From a checkpoint of a small contrastive audio-text model: encoder width 192.
Rows from block 7 of the audio encoder of a small contrastive audio-text model, named by matrix and row number. Rows with one number belong to one neuron. Each number is 128 + 32 x the weight over its row's rms, rounded and kept within 0 to 255. All counts start at 0.
After each neuron's rows are labels from the 100 clips, of 14976, where the neuron reaches its largest size: "responds to" is what is common among them. Only what is clearly more common there than usual is listed. The data: synthesized solo parts of chorales (CocoChorales). In brackets: how many of the 100.
# gate: first MLP gate (encoder.blocks.7.ff1.gate.weight, 576x192), inputs 156-191
# fc1: first MLP up (encoder.blocks.7.ff1.fc1.weight, 576x192), inputs 156-191
# fc2: first MLP down (encoder.blocks.7.ff1.fc2.weight, 192x576, transposed), outputs 156-191

gate.226 [122 204 129 143 162 113  91 175  80 144  88 126 132 133 153 148 154 119 193 181  88  94 100 141 159  99 118 120 124 119 143 135 118 101 191 178]
fc1.226 [161 114 167 152 125 148  43 164 156 137 109 130 115 106 127  97 162 117 150 154  77  81 170 169 165 173 138 169 100 110 141 112 101 113 103 159]
fc2.226 [129 113  97 157 199 165 110 158  96 131 103 130 141 162 123 112 183  82 171 156  97 145 132 148 133 189 119 184 141 156 160 116 152 165  89 138]
responds to: note G4 (28); note D#4 (28)

gate.208 [148  95 123 147 107 150 111 124 123 186 122 144 144 149 126  97 133 123 111 130 165 104 129 175 167 132 116 147 111 161 109  84 103 135 124 129]
fc1.208 [159  83 149 130 147 128 112 131 130 133 166 154 142  71 129 165 163 124 131 185  69 193 158 159 146  99  87  75 116 143 111 122  80 123 105 138]
fc2.208 [135 148 160 141 115 135 145  76 129 149  81 101 220 161 109 139 138  95  95 114 106 143 105 132 116 114 129  98 127 172 102 117 142  93 132 117]
responds to: double bass (66); note B3 (50); note F#3 (38)

gate.224 [103 113 131 127 145 154  98 123 136 139 172  33 165 142 194  79 110 131 145 104 162  69  64 164 111 171 162 164  65 117 165 135  89 124  94  79]
fc1.224 [131 128 138 200 143 101  70 146 111 125 103 192 169 125 156 124  96 111 125 133 173 157 135 170 146 100 173 129  96 183  84 102 189 163 180 113]
fc2.224 [162 162 116 142 172 127  86 143  95 117 177 138 166  84 141 100 102 136 148 117 122  82  93 106 174 134 132 112 147 120 130 204 126 114  91 110]
responds to: note G#3 (41); note B3 (38); note F#3 (34); note A#3 (31)

gate.320 [117 224 140 130  96 102  96 168 161 141 127 152 108  97 174 110 159 103 155 141 188 131 185 135 150 150 154 150  98 127 144 139  85 117 144 112]
fc1.320 [136  83 167  96 144  88 198 102  97 127 132 107 127 104  66 119 134  93 139 130 109 124 109 143 100  70 167 101 114 128  96 120 163 130 127 145]
fc2.320 [ 97 156 180 104 109 145 178  82 137 121 142  98 125 176  67 115 126 113 127 201 125  95 204 138 138 113  91 133  96 100  86 124 174 106 132  77]
responds to: note F5 (57); flute (42); trumpet (38); note G5 (32)

gate.196 [120 148  90  97 162 174 164 139  90 173 123 167 106 133 125 156  82 180 154 172 134 125  57 102 111 103 173 129 132  87 144  90  85 143 158  94]
fc1.196 [121 105 115 126 102 136 167 137  81 132 184  86 112 155 132 123 116 138 124 128 109 173 144  83 111  92 118 169 125 201 122 147  77 164  98 120]
fc2.196 [132 111 102 182 109 127 142 127 117 152 134 100 138  84  99  78 131 219 111 142 120 174 108  99 156 114 207 121 125  96 165 124  94 104  83 150]
responds to: note F5 (32); note F4 (25)

gate.16 [167 126 103 106 124 140 115  88  88 140 138 120 132 139 101 125  91 148 120 159 150 166 131 152 149  47 244 177 176 119 127 118 174 160 126  85]
fc1.16 [ 78  44 201 186 170 156 123 146 152 143 158  86  94 122  93 104  91 145 151 165 142 142 139 130  73 130 106 125  85 203 110 171 102 207 120 128]
fc2.16 [154 130 125 129 149 140 134  88 126 157 145 140 123 152 106 153 120 116 122 155 129 134  88 101 129 120 117 107 128  95  51 159 129 104 139 211]
responds to: note F5 (53); flute (48); note C#4 (38); note G5 (32)

gate.213 [131 180 116 147 107 176  30 177 176 123  86 133 100 115 119 168 110 127  69  90  82  90 121 146 135 165 103 123 112 143 110 133 179  98 141 117]
fc1.213 [128 111 129 155 125 190  64 170 108  93  89 139  82  92 164 138 126 132 129 113 110 152 136  99 123 114  89 120 142 119 131 122 106 128 147 128]
fc2.213 [ 92 181 125 143 118 116 140 137 137 117  58  89 147 126  96  98 136 115 111 102  66 135 144 102  54 133 113  55 177 165  93  98 180 191 173 147]
responds to: note G#3 (29); oboe (27); note A#3 (26)

gate.339 [ 25 122  93 126 156 112  75 136 148 144 146 135 143  94 170 180 160  86 138 128 146 130 142 185 153  95 155 104 170 214 118  98 121 121 195  86]
fc1.339 [109 153 108 122 124 173 166 156  48 157 132 170 163 124 160 119 119 119 148 156 152 171 143 125 130 131 133 114 156 159 103 121 120 131 158  55]
fc2.339 [133 167 128 121 107  73 141 218 124  65 115  91 120  72  92  86  91 212 174 168  97 129  57 129  76 134 133 148  95 103 156 155 136 116 147 183]
responds to: note G#3 (45); double bass (41); note F3 (35)

gate.104 [162 172 137 123 112 135 101  63 136 117 136 225 111 115 134  85 116  76 167 160 110 130  84 172 133 104 162 171 105 119 158  94  76  71  76  93]
fc1.104 [131  90 101  97 119 159  54 149 177 136  95 129 157 145 116  90 145 154  68 137 120 108 194 103 122 151 196 144 115 146  90 105 171 139 118 218]
fc2.104 [116 105 148 179 160 112 138 158  89 157 154 187 180  99 169  95 119 154 113 151  91 122 128  68 158 162 169 148 161  91 138 123 119  91 147 160]
responds to: note G4 (45); note A4 (31); note A3 (26); viola (26)

gate.308 [118 133 140  53 124 118  91 149 123 152  89 158 136 185 106 129  99  75 151 182 167 109  86 122 155 114 153 103  51 122  90  74 142 123  62 105]
fc1.308 [111 125 118  86 131 100  80 159 118 151 150 173  93  96 204 174 156 106 153  89 134 103  84 160 134  90 137 160  99 112 130  85 107 134 122 115]
fc2.308 [152  99  86 117 142  77 143 109 129 123 183 155  75  85 133 103 138 184 135 106 115 161 139 136 150  97  76 107 118 138 122 122 101 139 166  89]
responds to: note F5 (61); clarinet (44); note C4 (34); note F#5 (26)

gate.204 [ 89 151 100 165 168 105 130 195  89 144 159 161  76 148  75 122 107 130 112 160 103 113 142 122  90 160 201  83 131 100 119 124 130 117 139  82]
fc1.204 [144 142 148 129 133 202 119 146 130 121 156 117 133 202 120  71 172 130 102 127 148 159 103 105 116 138  78 134 144 129 131  99 121 132 101 174]
fc2.204 [ 94 162 121 191 154 142 200 139 134 126  70 170 140 158 114 157 118 211  97 195  73 124  83 133  86 176 109 193 170 165  93 125 154  83 117 135]
responds to: note A#4 (36); violin (36)

gate.46 [132 118 118  97  95 198 119 123 122 106 116 101 132 151 142  93 129 141 169 167 136 173 108  46 138 162 111 196  88 107 180 168 136 169 143  85]
fc1.46 [ 82  58 160  82 148  98 118 104 131 233  74 111  86 114 158 160 116 100 112  79 133 128  91 155 114 131 135  80 119 103 160 162 171 140 131 139]
fc2.46 [146 115 122  73 102 117 109 164 124 102 203 134 135 193  94 143 130 125 188 125 163  72 151 123 140 104 166 166  62 160 103  62 108 135 113 156]
responds to: note A#4 (90); note C5 (51); note G#4 (44); oboe (32)

gate.219 [146 176 113 111 103  72 172 131 124 117 101 103 163 126  94 116  75 176 170 118 170 104  48 117 128 127 130  83  96 116  90 146 104 186  97 133]
fc1.219 [121 103 180 208 110 153 152  98  91  63 176 149 126 152 140 116 155 211 169 100 115  66 128  93 133 127 115 153  89 113 118  61 136 111 186 159]
fc2.219 [176  86 181 168 112 146 128 104 109 102 196 132  74 102 182  90 166 160  99 119 125 170 139 113 113 158 147  87 114 139 164 103 131 110 101 100]
responds to: note F5 (39); note G5 (25)

gate.210 [130 147 101 174 134 152 112 119 151  70 143 136 108  96 145  95 173 140 170 208  68 141 115  93 113 137  82 144  99 108 179 180 108 124 193 115]
fc1.210 [116 132  85 134 170 112 157  94  65 126  78 150 136 190 104 183 121 161 131 138 116 136 100 190 146 155 143  92 166 127 140 140 144  90 207 105]
fc2.210 [178 121 174 121 124 113  80 221  89  82 134 116 176 116 101  87 119 111 151 103 167 115 111 133 141 152 144  97 134 145 178 120  46 149 164 125]
responds to: double bass (38); note B3 (27); note G#3 (26)

gate.287 [159 105  54 142  65 139 149 103 167 106 138 185  95 151  99 123 136 107  77 126 132 174 138 139  87 129 181 172 138 148 136 123 137 103  96 177]
fc1.287 [ 96 165 207  93 103 109 113 122  92 123  91 169 191 121  78 180  78 112 124 114 144 104  84 108 178 187  97 101 119  60 132 143 149 160 137 110]
fc2.287 [103 131 142  87 130 153 145 150 167 141 134 135  63 185  76  95 134 153 106 126 139  97  68  81  68 151  95 166 129 104 138 144 137 206  84  82]
responds to: note G4 (33); note E4 (30); note D4 (30)

gate.414 [137 148 116 126 108 165 156 184 116 122 115  75 151 109 122 126 144  82 119 186 179  89  95  74  95 121  75 144  76 154 156 142 140 134 116 110]
fc1.414 [168  90 125 105 130 114  52 107 122 118 117 190 175 189 180 151  77 162 153  93  71 134 144 148 114 166 116 113 148 125 204 125 108 117 124 121]
fc2.414 [ 73 169 125 154 157 132 165 115 182 160 101 106 151 105  65  96 108 118 111 121 123 158  92 106 173 106 103 131 125 141 141 138 124 137 105  78]
responds to: note A#4 (50); oboe (33); note C5 (30); note G#4 (25)

gate.80 [109 158 105 153 161 118 145  97 103  98 144 172 133 201  92 166 102  98 136 119 180 121 113 142 148 133 192 181 130 161 158 118  92 121 143 113]
fc1.80 [ 92 122  92 145 161 139 105 134 160 128  87 106 110 172 115 167  96 112 147 121 143 131 122  86  90 131 160 147 123 142 136  98  72 165  99  98]
fc2.80 [121 127 132 129 124 171 127 219 105  90 144 168  83 174 151  99 151 157 132  62 185 148 175 122 132  83 112 141 115 113 149 103 147 120 164 145]
responds to: note F5 (66); note G5 (42); note D#5 (36); flute (28)

gate.407 [112 141 161 129 133 130 138 176 136  93 103 113  68  97 103 168  58 127 101 107 155 123 101 127 202 149 140  92 153 104 123  53 135 130 110 195]
fc1.407 [156 160 156 154 131 134 147 183 149 148 138  59 143 139 115 124 117 101 122  73 143 103 163 112 122 137 115 117 115 154  91  94 126 129  97 165]
fc2.407 [ 72 100  74 180 103 107 122  91  90 151 176 102 114 142 109 166 184 119  85  63 170 117 173 144 177 148 125 125  71 122 133 115 113 191 189 153]
responds to: note G4 (54); clarinet (46); note C4 (37); note F4 (27)

gate.543 [122 125  69 144 105  91 141 161 123  89 151 130 107 170 121 198 132 106 133 166 148 104 153 122 129 148  59 113  45 100 136 168 127 147 125  70]
fc1.543 [182 139  85 136 118 106  81 139 146  88 132 141 120  65 162 144 124 114 103 135 146  69  74 143 137 123 119  98 109 129  96 189 120  90 125 191]
fc2.543 [142  83 117 111 101 102 129 122 214  99 118 152 150 162 119  94 111  97 121 107  73 147 159  81 114  85 203  72 124  91 192 122 134 163 166  70]
responds to: double bass (81); note A3 (42); note B3 (37)

gate.314 [115 156 178 171 120 110 141 156 140 144 106  88  78 159 155 177  93 125  93 115 139 131 139 123 142 161 106 133  97 112 113 126 141 110 103 130]
fc1.314 [159 188 102 104 171 158 132  93 100 216 162  83 114 105  79 137 121 144 143 126 141 118  75 156 117 161 136 183 127  67 103  91 161 126 102 178]
fc2.314 [ 49  90 110 120 150 167 141 152 108 122 160 152 155 129 183 149 128 146  80 123 165  87 143 102 172 131 102 110 130  97  93  99 110 123 161 128]
responds to: note G4 (68); clarinet (68); note F4 (45); note F#4 (29)

gate.399 [151 145 114  85 139 125 124 125 127 109 125 149 140 130 172 150  97 136 149 211 103 100 180 133 141 121 118 127  88 103 169  88 133 100  82 124]
fc1.399 [123 122 132 123 160 120  98 129 113 162 148  74 145 144 123 174  69  84 152 155  76  92 132 133 176 159  95 108  96 175 140 158 112  77 100 123]
fc2.399 [111  84 126 149  97 150  90 130 115 150 111  81  96 132 177 129 110 107 116 161 161 118 186 162 145  54 135 157 158 196 145 155 169 189 108 117]
responds to: note A#4 (45); note C5 (25)

gate.83 [145 122 146 123 100  85 116 139  73 112 207 162  93 128 132 132 126 151 127 128 150 153 113 109 127 174 111 145 133 157 100  93 121 146 179 118]
fc1.83 [155 145 133 183 146  90  92 106 114 123 126 172 102 195 178 114 121 120 165 175 126 140 152  89  93 174  81 129 110 138 127  93 165  91 138 149]
fc2.83 [156  62 114 190 158 194 168 150 124 186 170 139 108 115 126 140 157 137 119 118 175 140  65  68 119 146 155 169  95  80 101  85 115 154 122  99]
responds to: note A#4 (83); note C#5 (57); note G#4 (54); note B4 (42)

gate.106 [187  76 154 167 133  96 184 148 105 127 118 121 154  77 178 156  95 145 146 101 108 153 151  95  99 167 133 144 124 147 166  89 147 141 114 113]
fc1.106 [151 135  99 159 117 117 183 151 129 142 153 110  96 125 133  71 152  99  90  85 137 142 117 212  58 121  74 132 102 144 177  95 145 131 167  92]
fc2.106 [107 123 139 139  84 136 107 133 118  93 100 122 134 100  72 120 141 140  73  74 136  90 199 133 105 173 107 113 139 107 120 128  90 112 129 145]
responds to: note G#3 (34)

gate.131 [144  86 151 131  69  74 172  95 132 180 105 122 125 142 134 172 140 105 124 180 137 177 146 154 158 139 114 125 140 121 162 148 115 118  94 109]
fc1.131 [ 65 184 153 139 145 127 118 103 141 111 144 111 130 157 142 129  93 121 174 118 175  51 128 142 169  94 160 153  89 136 163  83  73 140 149 141]
fc2.131 [147 148  98 103 134 144 140 184 162  92 156 147 177  51  83 135 144 149 159 114 120  98 123 134  56  73  76 183  98 139  90  89  74 147 153 102]
responds to: note F5 (94); note G5 (75); flute (64); note E5 (50)