Weights of a small contrastive audio-text model.
Model: 24.6M parameters, encoder arch conformer, text encoder layers 10.
Training: muon at rate 0.039, 6800 steps, batches of 128.
Rows from block 6 of the text encoder, named by matrix and row number. Rows with one number belong to one attention dimension. Each number is 500 + 40 x the weight over its row's rms, rounded and kept within 0 to 999. All counts start at 0. Numbers have three digits each. After the name is the row's rms in percent of the matrix's.
# q: attention query (text_encoder.blocks.6.attn.q.weight, 320x320), inputs 214-319
# k: attention key (text_encoder.blocks.6.attn.k.weight, 320x320), inputs 214-319
q.84 110:531504518463497528467467471547511486471491406468450520528498433528479513538461461527452479470513493514557490480493530527430520461496538523516439576484504481479548512534461437523423524490490490575574418587466495511491463519495487505563544547518479478563482512522465518472468475571464458581530504579500468444498459547464
k.84 102:524443443474511530438492490491549542486531449553482488520405525508537560530414488477488442513469469507586522528554473461447482470422449518501599479548474463527468491450514472469603510473468509404439511576498493519471494538493436522471490513471515496467459508537475477446529554499510453566532503497542559556412499495458
q.85 083:497500452481531590485471519583492513476451548537507493530509427556505443484563511531437480510546503557459484534518549496459498436450535447487458562496570573493468531518515503472453529477434513461437498520572525545487481537457528504521502532555509510564463518529517573540503479504486472437469494414507492475480604512527
k.85 083:540433469495474509488522562499526499464550536569485574491462534503524575549489450455513480492530526414533495515474551484506457505445540455461576489519466444554513517503505507465483461533467550462469465465529481513456529523511459495460499448567467511569472572508466512483513454439487489498471458454511554454445480487488
q.86 092:479578457508528460526478514439490383531539531592522534520482546458484440548417416494476549495552550563594540523493511489508453531509483517530416505551522449514528535515494527392464489567509496566523500475528543510565526436475444514515488496556462444487523478481530529550491473526482445559499508476515502533592470549542
k.86 088:435499407479451504458523511537469446471508472520546534543497507458521507540510527486495508533459522475569516518446553552537558556544507468507559419521495494514497516478541503450563508609549553473466559503493488489557458499466544419504480530462501573474565469519548477521491521469509492456466539551519498452552506523521
q.87 091:484544431486483501511478504496470527485411444454526486515511487540471554482503516531520455471547483498515460485594506512514514573550466539496525593479464496466483506549579493499451537451447425485501449493531539492422498532538502529471530553482485495622503456512575531469499494495423521540511496477486450412436500448429
k.87 090:571510494531561466438534468472496420492488564522455528449469485505532546553468516497488457486475540477614495492480461460519460475505516467534512494520544507474541505558509505512460567483549491541441455591503497544563526465445498471448477488500465485540432456448568473500549423598501484515472496494534545519508457502461
q.88 093:441552549491462442484464487521475483459506441482466553464520446519474459437514404586443408437548515493570515520528517506418566457549518555512576508465497437501571432481479522426492486494503521524512495457465509566539548485533487527503517469514443379544521460463475564475509447489500473536517470519508440487553531362448
k.88 096:521485523549536501512469465475498548467450487514558479466485475521484475485449523456481507485507533517520439576497463505546521582505440522511539497494524555482442456481484492508528469559476447470514545524483507461531421600563529533449506482430542464487490447512483544511480542443434474560488466499503547534552571545487
q.89 095:526465513483526449521453456487496434481520483512511523512508548448557523562507535481489509447476548460551535506447440506540527495506545447538533480561485494503553477469494444521468478474506451461492529519429505461557440587510494535497527525528528497547512424476476523464612573487502469488463491538489469474488491500432
k.89 097:543495492513470495469449454451488487497509414485502492508505489469449531506444558450499513502498486526449502442494475482403504485469500497519429579521461559482450472507467449535493525398499386482567502520491607461525489555489520548538562521473600458495551465435540575498520512500477563571485500563464495462475516530473
q.90 088:472528503514547498462537503505450445535514482506552466587457540521489547445538549499565509614534511476482538608457521480562483472594473421572457540505491541451503529466469458496508494475513495486428570575491490549512432508516559511469533495449452515527534435533462470571507534444465459476456539465544490424460576502446
k.90 092:522536553454468497545443500477545487516551515483547525555494485464523524493494478528471467550490478516530516518528566452435453488516493502501486568400463402483479513510444497456517533465426589467445455485518475463419520495499466538508452534486478509521475549532512513484551510449496504480558587549535508516508482453492
q.91 076:508498557430484454510546561544430568484476595505503545486517475459551487469525432556525476485528504478468490408460542525443540488505536549469519446544499448467466480511485462512544526514455442500572471499452467496535549507479456410616496460501489509482466529459499525521491436560515497485506561504486459469531485454470
k.91 082:449505456483499495546476541528461535431503433502508527452452521528475506507490521482531466486465476483473484494482567489496551546484487506443501483486468460563474476467507521457523441610486513439585537573553479568540538586487508437488421465407518530451583527491551469478459569484498513551503479504527527570468535538527
q.92 070:534451544523549438522540501447531489528526450515506503581437440486514510452454497522552481503535512543419506506545469523468490565496511491502512501510519498513533491496571499502491495481563482513536551519518499448556515511501446498501516514457539512492498429514512471503535508530483476515406498443524506533506534587508
k.92 076:490492510497450437545505484551514512503483466477541526527491498482513464499543431517570460517547490486428507524495562573529578505454517495493455490489455441527505484469530533491503434499509481509568536488441513470480504549471549485533449521446586518436523523529545497450494516437528538513503523493440458532622568433587
q.93 084:516510483443512503492487457447460450491490521484456577544449550429515443481511520522466544492553500547552519468480491484456509534522479497501540502544522463505514480486461493542497490457526473493560553490523533464498520472514426477551513522553471474496510449527495567552573523507427498471458541422460488489495543552469
k.93 087:496579496503456465528493538540489482542521409471444513578535509480477533524470524464533501495426446517441435459420475572533552517532507583501471477479473561540446460536510504459496509524518486521536474482516491510494465532501545476459513534467548507382536450484613456466484547473516452534494543540497486451528517426558
q.94 096:506485544443480545506514477470426491528593469444461558545495472451526461530540476541508501450526482535574475456515517469451503461449539493438520496510482546507554479399515539535483490508509468551519461450539505485482526468494428539593451415576434512471488499510519552506537440527415431505485519465457543498515522518402
k.94 092:519516453564505531494500449546539514529510434396523515421566548526481521488478541488496450501490515452442437476496457513580521544474434512547503441490473572533468475445438485512560417491500484536537529538494432537563429445540512556495496475450512508484524530475540532517453595489495484561447538539458553495472514466502
q.95 111:540507442574536487432473518501550435480538557560488504463438537482546459576465486460501565554481500472529553582466439444483503550528481459496490422518547575524467413490501536561496500521499528476454586454437552523589477529425525451516493472513448535471493438557439481562572536586472528462433530474541556496504551489501
k.95 095:499558476503471499487500472441433500443455477479541518577551580446503429507528499488490463514550520493469489469504547444474489534555586505404450513489455545494511484455505500453415558554519488476572492465502541494484496514518502537612537549497590474527505433464469514457446464452524557493475474514463436473528484546507
q.96 089:529531486487530523529454475514521499523495461452534470492481487522451547486523511554497525530533529439522539511514471529520599501500486491505502510532479517559461615505531464465538445562444514441533529526481483542493468488519525468413484531532503433443420566536525539496421557545499456488474542412445450423601465510468
k.96 088:489430476477521506491573495464521416588481490521491513536489477501491521535494517486459483527396538488485487567493487531485508573483482569495540463480466521511507477497516430604566489526512547465516472501501410473484518474564508503456461506508508532416493437536452568454504577479570508459617555551543474430446498547513
q.97 088:457564531421469433526484480553543519530447512427516511472513557512432546467494537550539473531502487517513538479517493540550430538495489530487488584472470476512498484511491461516501470534549475488535525535470528546487466461434513508531475526468554452501503518407552547531511505470484483508524501493561512429497453446523
k.97 098:475391462480550534483518506531456542518473508511470465460424514453499501483467526574439437445516506473552540486563573529462496578529507524430515458512532546541451535492478496529476502557503461494489485499539518482538442545514480562501551491473511436515470519477556465427431530489503445494491522613472538525490515532557
q.98 083:496480461495538505462440445461494474501519481443557480502477479480440487476482474553498505506560478507568497424532457527510527523521468506527520441490533433492498586453538506483485449551476542503468522533502505513478490540505495465431515488557520524506410480539436510456448543480507562556487501458476525434517495514514
k.98 079:549556515458422491515484487448586466518530486504510558500516468475511497471490475542534627483492481479508532550455516524489484486548506569544499570444519462448564475432527498508535532482507528478460480477471472477464585389469551474545511529515489496592479516487426497493502540496540529473539519535509494522494511422478
q.99 129:432478555460489529519526549489486477547474531573459571505462509518457522529507500464452468483472536531490548569528518506512455470542527476482431533521454551496489395477507527543442491458504485547516473427483489535497438504514536425510484497452519482498547502511502493492549490489510506458527424513488456510498461583542
k.99 121:424420528496548545477500502495484521500498515513430504475502543555482506562533472497464456491545538530523472529491539454508470497479478445453501442541548482625449546484495490526507469515539507450464556468515515500539439537515456561476488558456512484426521527448557442510519480552502493464510446466478533526464536560479
q.100 091:528478423543514535522465448446450532434516519457562446509520467503565441439477506501495539571495515475526483404493474548425454552509437540538511461455557401499550569559466487525477486472499520474456499609535427504500550549560501533482460585516509575526531460493534532516545490476500525552467511495513519477452587454486
k.100 098:484499437525404450491539433546518481497497518501488509532456511509533524381476539484557475535519500449494457403473539482441552474436525536534472519509555484459505532456445522501474537448483473462508500486543500477498489542490507564535549459528552479567498552551475469449571498436472487509506548533487568531541474462542
q.101 076:479470469430480479424474439459450440529517524569461450415503438530515457482496490534513452513546477505521547478542526504531468515466477524503413515495500538470456579538525523439484499443582464479456496523546472517512481509517519466384528533557501538453473502541443519487488493494497417449437461475522540494547527498478
k.101 084:516508513486495442515553511457531493513479414510528531530517491522525465525448551410515537503439516583506552558501502499489435457537460491524414553419458476512477432504528541479507570528605577482464566503490502491528493461492467529506469481451523498483497492572515420467553422508564531542472477497515476487463524548545
q.102 103:496488531540461485534512518522435581523472506523474557569438495538577518563452473457463463482473541552465454500483537453457497483542526459498491505478518510536513465462465543556455509478442503575482444448555527490462476557533542470623526450540500504473527510546568418487530531492514492514554446569513479500442478557477
k.102 102:423506459527507575518429562534507515530513558471451506457458552539485552448530450540443523555545474479501469475537434487494502487485511466430494477537537481539513579489546510509522465464452500497440525549451525496468494521490528519422497506490482457484495610460566459559543467504445521509472483491553549502550572527463
q.103 090:479521516565469511541555488452465531502556508526498550566528502568479486522494505473517453430491573525466511528494589394463470513462533498473466415537475523530518444453484538579523529522488515468532505422523512543527453514528418521590482499480458474512545516528554414495540519503494495468536507481521508529393482580531
k.103 089:476469565453480513521488530482454478442492459532540539457435623449515545453512429492500555609533501480542449520498434489531463550491541466462460478523494517450473566512500509486528509463504510523507491470468515552497476502462487471433531492469517542476556494509565505545512497472486530535476463469550459515499503456453
q.104 099:473469562495484509524490476429509473557430552521412540527497501525481546570551538449462495486467497499444542520538625502537490526398565493512437537522502529563528496442542478488535513448539475481619483429489471554509511445496555493468516505445506443504517528472507496550483471586454490449552478489496467545496481562493
k.104 100:477406479498546524477501518450439498518553509509426495471538497486521523601560544434459521457493502580429470519512503491533548503511478448426462492476475487534475523558542513533493549549536495500516560504517517464566515539523507507460556435424443440422489490521484510517500500499499448512440492521521493525430546555482
q.105 071:510557550503496525526552566468492433480549489466436481473453532529541399538507484456460541529508484516389531540428507523454459559490511525476435409480515476503558486453479514465520548450539522505482496517506462530506508512540506525572428473550514486491500491461476566492526374495577459504516468514497511536455514551505
k.105 066:487510445424481599516487465472444437472523506530537463454540569473506474505523573447452450605527456559489457513434498556510435435492421525458434520489453472578473500547491516531538439462455445470515596550490467518507559435447489538515472531535553516431510514519516506494553482496489492530490480468464511536515528562482
q.106 077:493551606509556515531503526551525546588451462476589531526550452512408549504503533567500505506517536490495507540521485495512519476545524520507465527508464523563523445499528488507515517477492438546525555446509507499561424478509503420516486493429457454497456538475515533496449506453525459432532512484534453509495435506542
k.106 073:486526472517562458514513475521526501547460466475537549531493493525515528542513466445529449467471514450458585499568489530470461554383471561482512469528545506463506544509487446543517509551465486435506499570509448515519572485509475462478437549503494524339466508444497491454425558494499495497508489525491520500515475504569
q.107 099:634524513478545484517478502489458458513577447488572444520503548465499495449445491541497506516494494547561496558462463482513515477512489544553497474477496519533500504545507539490407510545573502456442555545509489438479532479463495510492512564461533510454449419504464590515539503496605477574467452428466493466502492427472
k.107 099:560567518516484484466593462505549449566539406510563520558548510466478491553488539423555459518453561550560564525489488559442473453446478517564479516487453469496521450468511496533508502520477509452478430457567492500432576486479508520559500573532563518529552509484459530442485519530571511432553522515513535459508424440564
q.108 089:487449583499600506526507618518487443610527533454520463562502449407436538497465480550493460421482495486527504590515472526523438479565568471571496494509520510517475469490557576481484488545457532516548482508477473540495433426491481472533433461489537481555524522501464559492453501515490425459478542496463505526493512451566
k.108 094:449498540468549529461536526454535466505481508519507560597492541477461479571514530499392560492488521524538579628480494515576475510515499432507404496448463446436476464553464522486497478514542519505511484520471484510521553496491508508515441495481495506518488454435480530567501532565511491484545445486519466467496539431487
q.109 077:454556561458498563507475507424506475465516540510521500441586535501500505498579538453508515482495430511528555455503552436552449558499501572494506481503477539552484483486466539454507554507518414507510479488488541554507524483491472502501485470438516476455470453451513492523500493483474437400542463471570500448617468519501
k.109 084:465506465570593494497573496483417466512501452485457480529515542463581558482498522463464413495491486542461493531496505505496488527500479483494449503503520468481474501540461485573533524574445444456479492462510529496519506512515503483462531437501537495438543493560551539412484539496480471546414467532475520474491511637573
q.110 086:487512495438489564465488509437449459503531464553444470496548491508466501567526523487492496515516499459486497566482524455636455448496537502532499538477495526493529548513541514495517452508527450467566482414547555517532519435435483431465458521470489512505513468508474489475527497498482473397483504433471447539522480517481
k.110 087:499488553537578497497539516427480456554458477539487521561571538499530467532554551473429487492528492554474510484508507514471476437521495474461439482490487428565539459478525516556526503557539519488456498512448458540542527473495549530436480511433502470388525479486571443486535479555493526489540461498559538581524483537564
q.111 082:510494493609526448519573534518446486505452486576418517549503473556544462520516448448535456493504582601457410534472569534552574529491566405545523501476481515484448496383440511458522500562485510555506520472524500512539432499505462478481555451563489484511495503559512499459475494511539485472524481495432490514518468514498
k.111 087:519559532468523500458484524464507416534545521460542566532489490455414453506511444533455577529504506488548497546499457510497497469508549548483459449521484528512603536517541512432530440505473579487456481544489410522524544448457596449514460536468517497558504519470514522542529496533448465506546478457526592405459515463457
q.112 080:440484507502479523494601536522442583425496524549463490546532502548537534509517489540447515497479472456434496488465581446463439526504522421463416529519570530507537502467487493571526475495504489486556478466574504533534499482489497508477509506453493445516519570517514441477521420537568510438488488574500488570455547563531
k.112 078:480541529421564470551533510507500549473478518587481491502538492504509491526572443458557519518497560529581507497465457506435511439480478521510425465517537472524472507443439548548427514501466550502429523567471511540521485507510601514477509492458442548436464527487510425483528505583496540519438455414574548512458533472494
q.113 077:532460482504514548474526415464517469424512489437525463469510490522531566468472534560481545504514509455509487488475539451479448527512517525526497531515587524466565547506578509547522492521542448460494530552507558444526517532447438543438428515505552501546475527474464492455555445531515506533534544487483460533529548515551
k.113 083:527488472492431513537545584445550475416459471609468528549494519466514438487498511412571471514542533509498508488545498572550478513481491553461434558485512450493481456502494518519507597485519495507534444508521522454443574498554462548531535548457499514521554438550506437449474360493510577487504501491481476549548502460477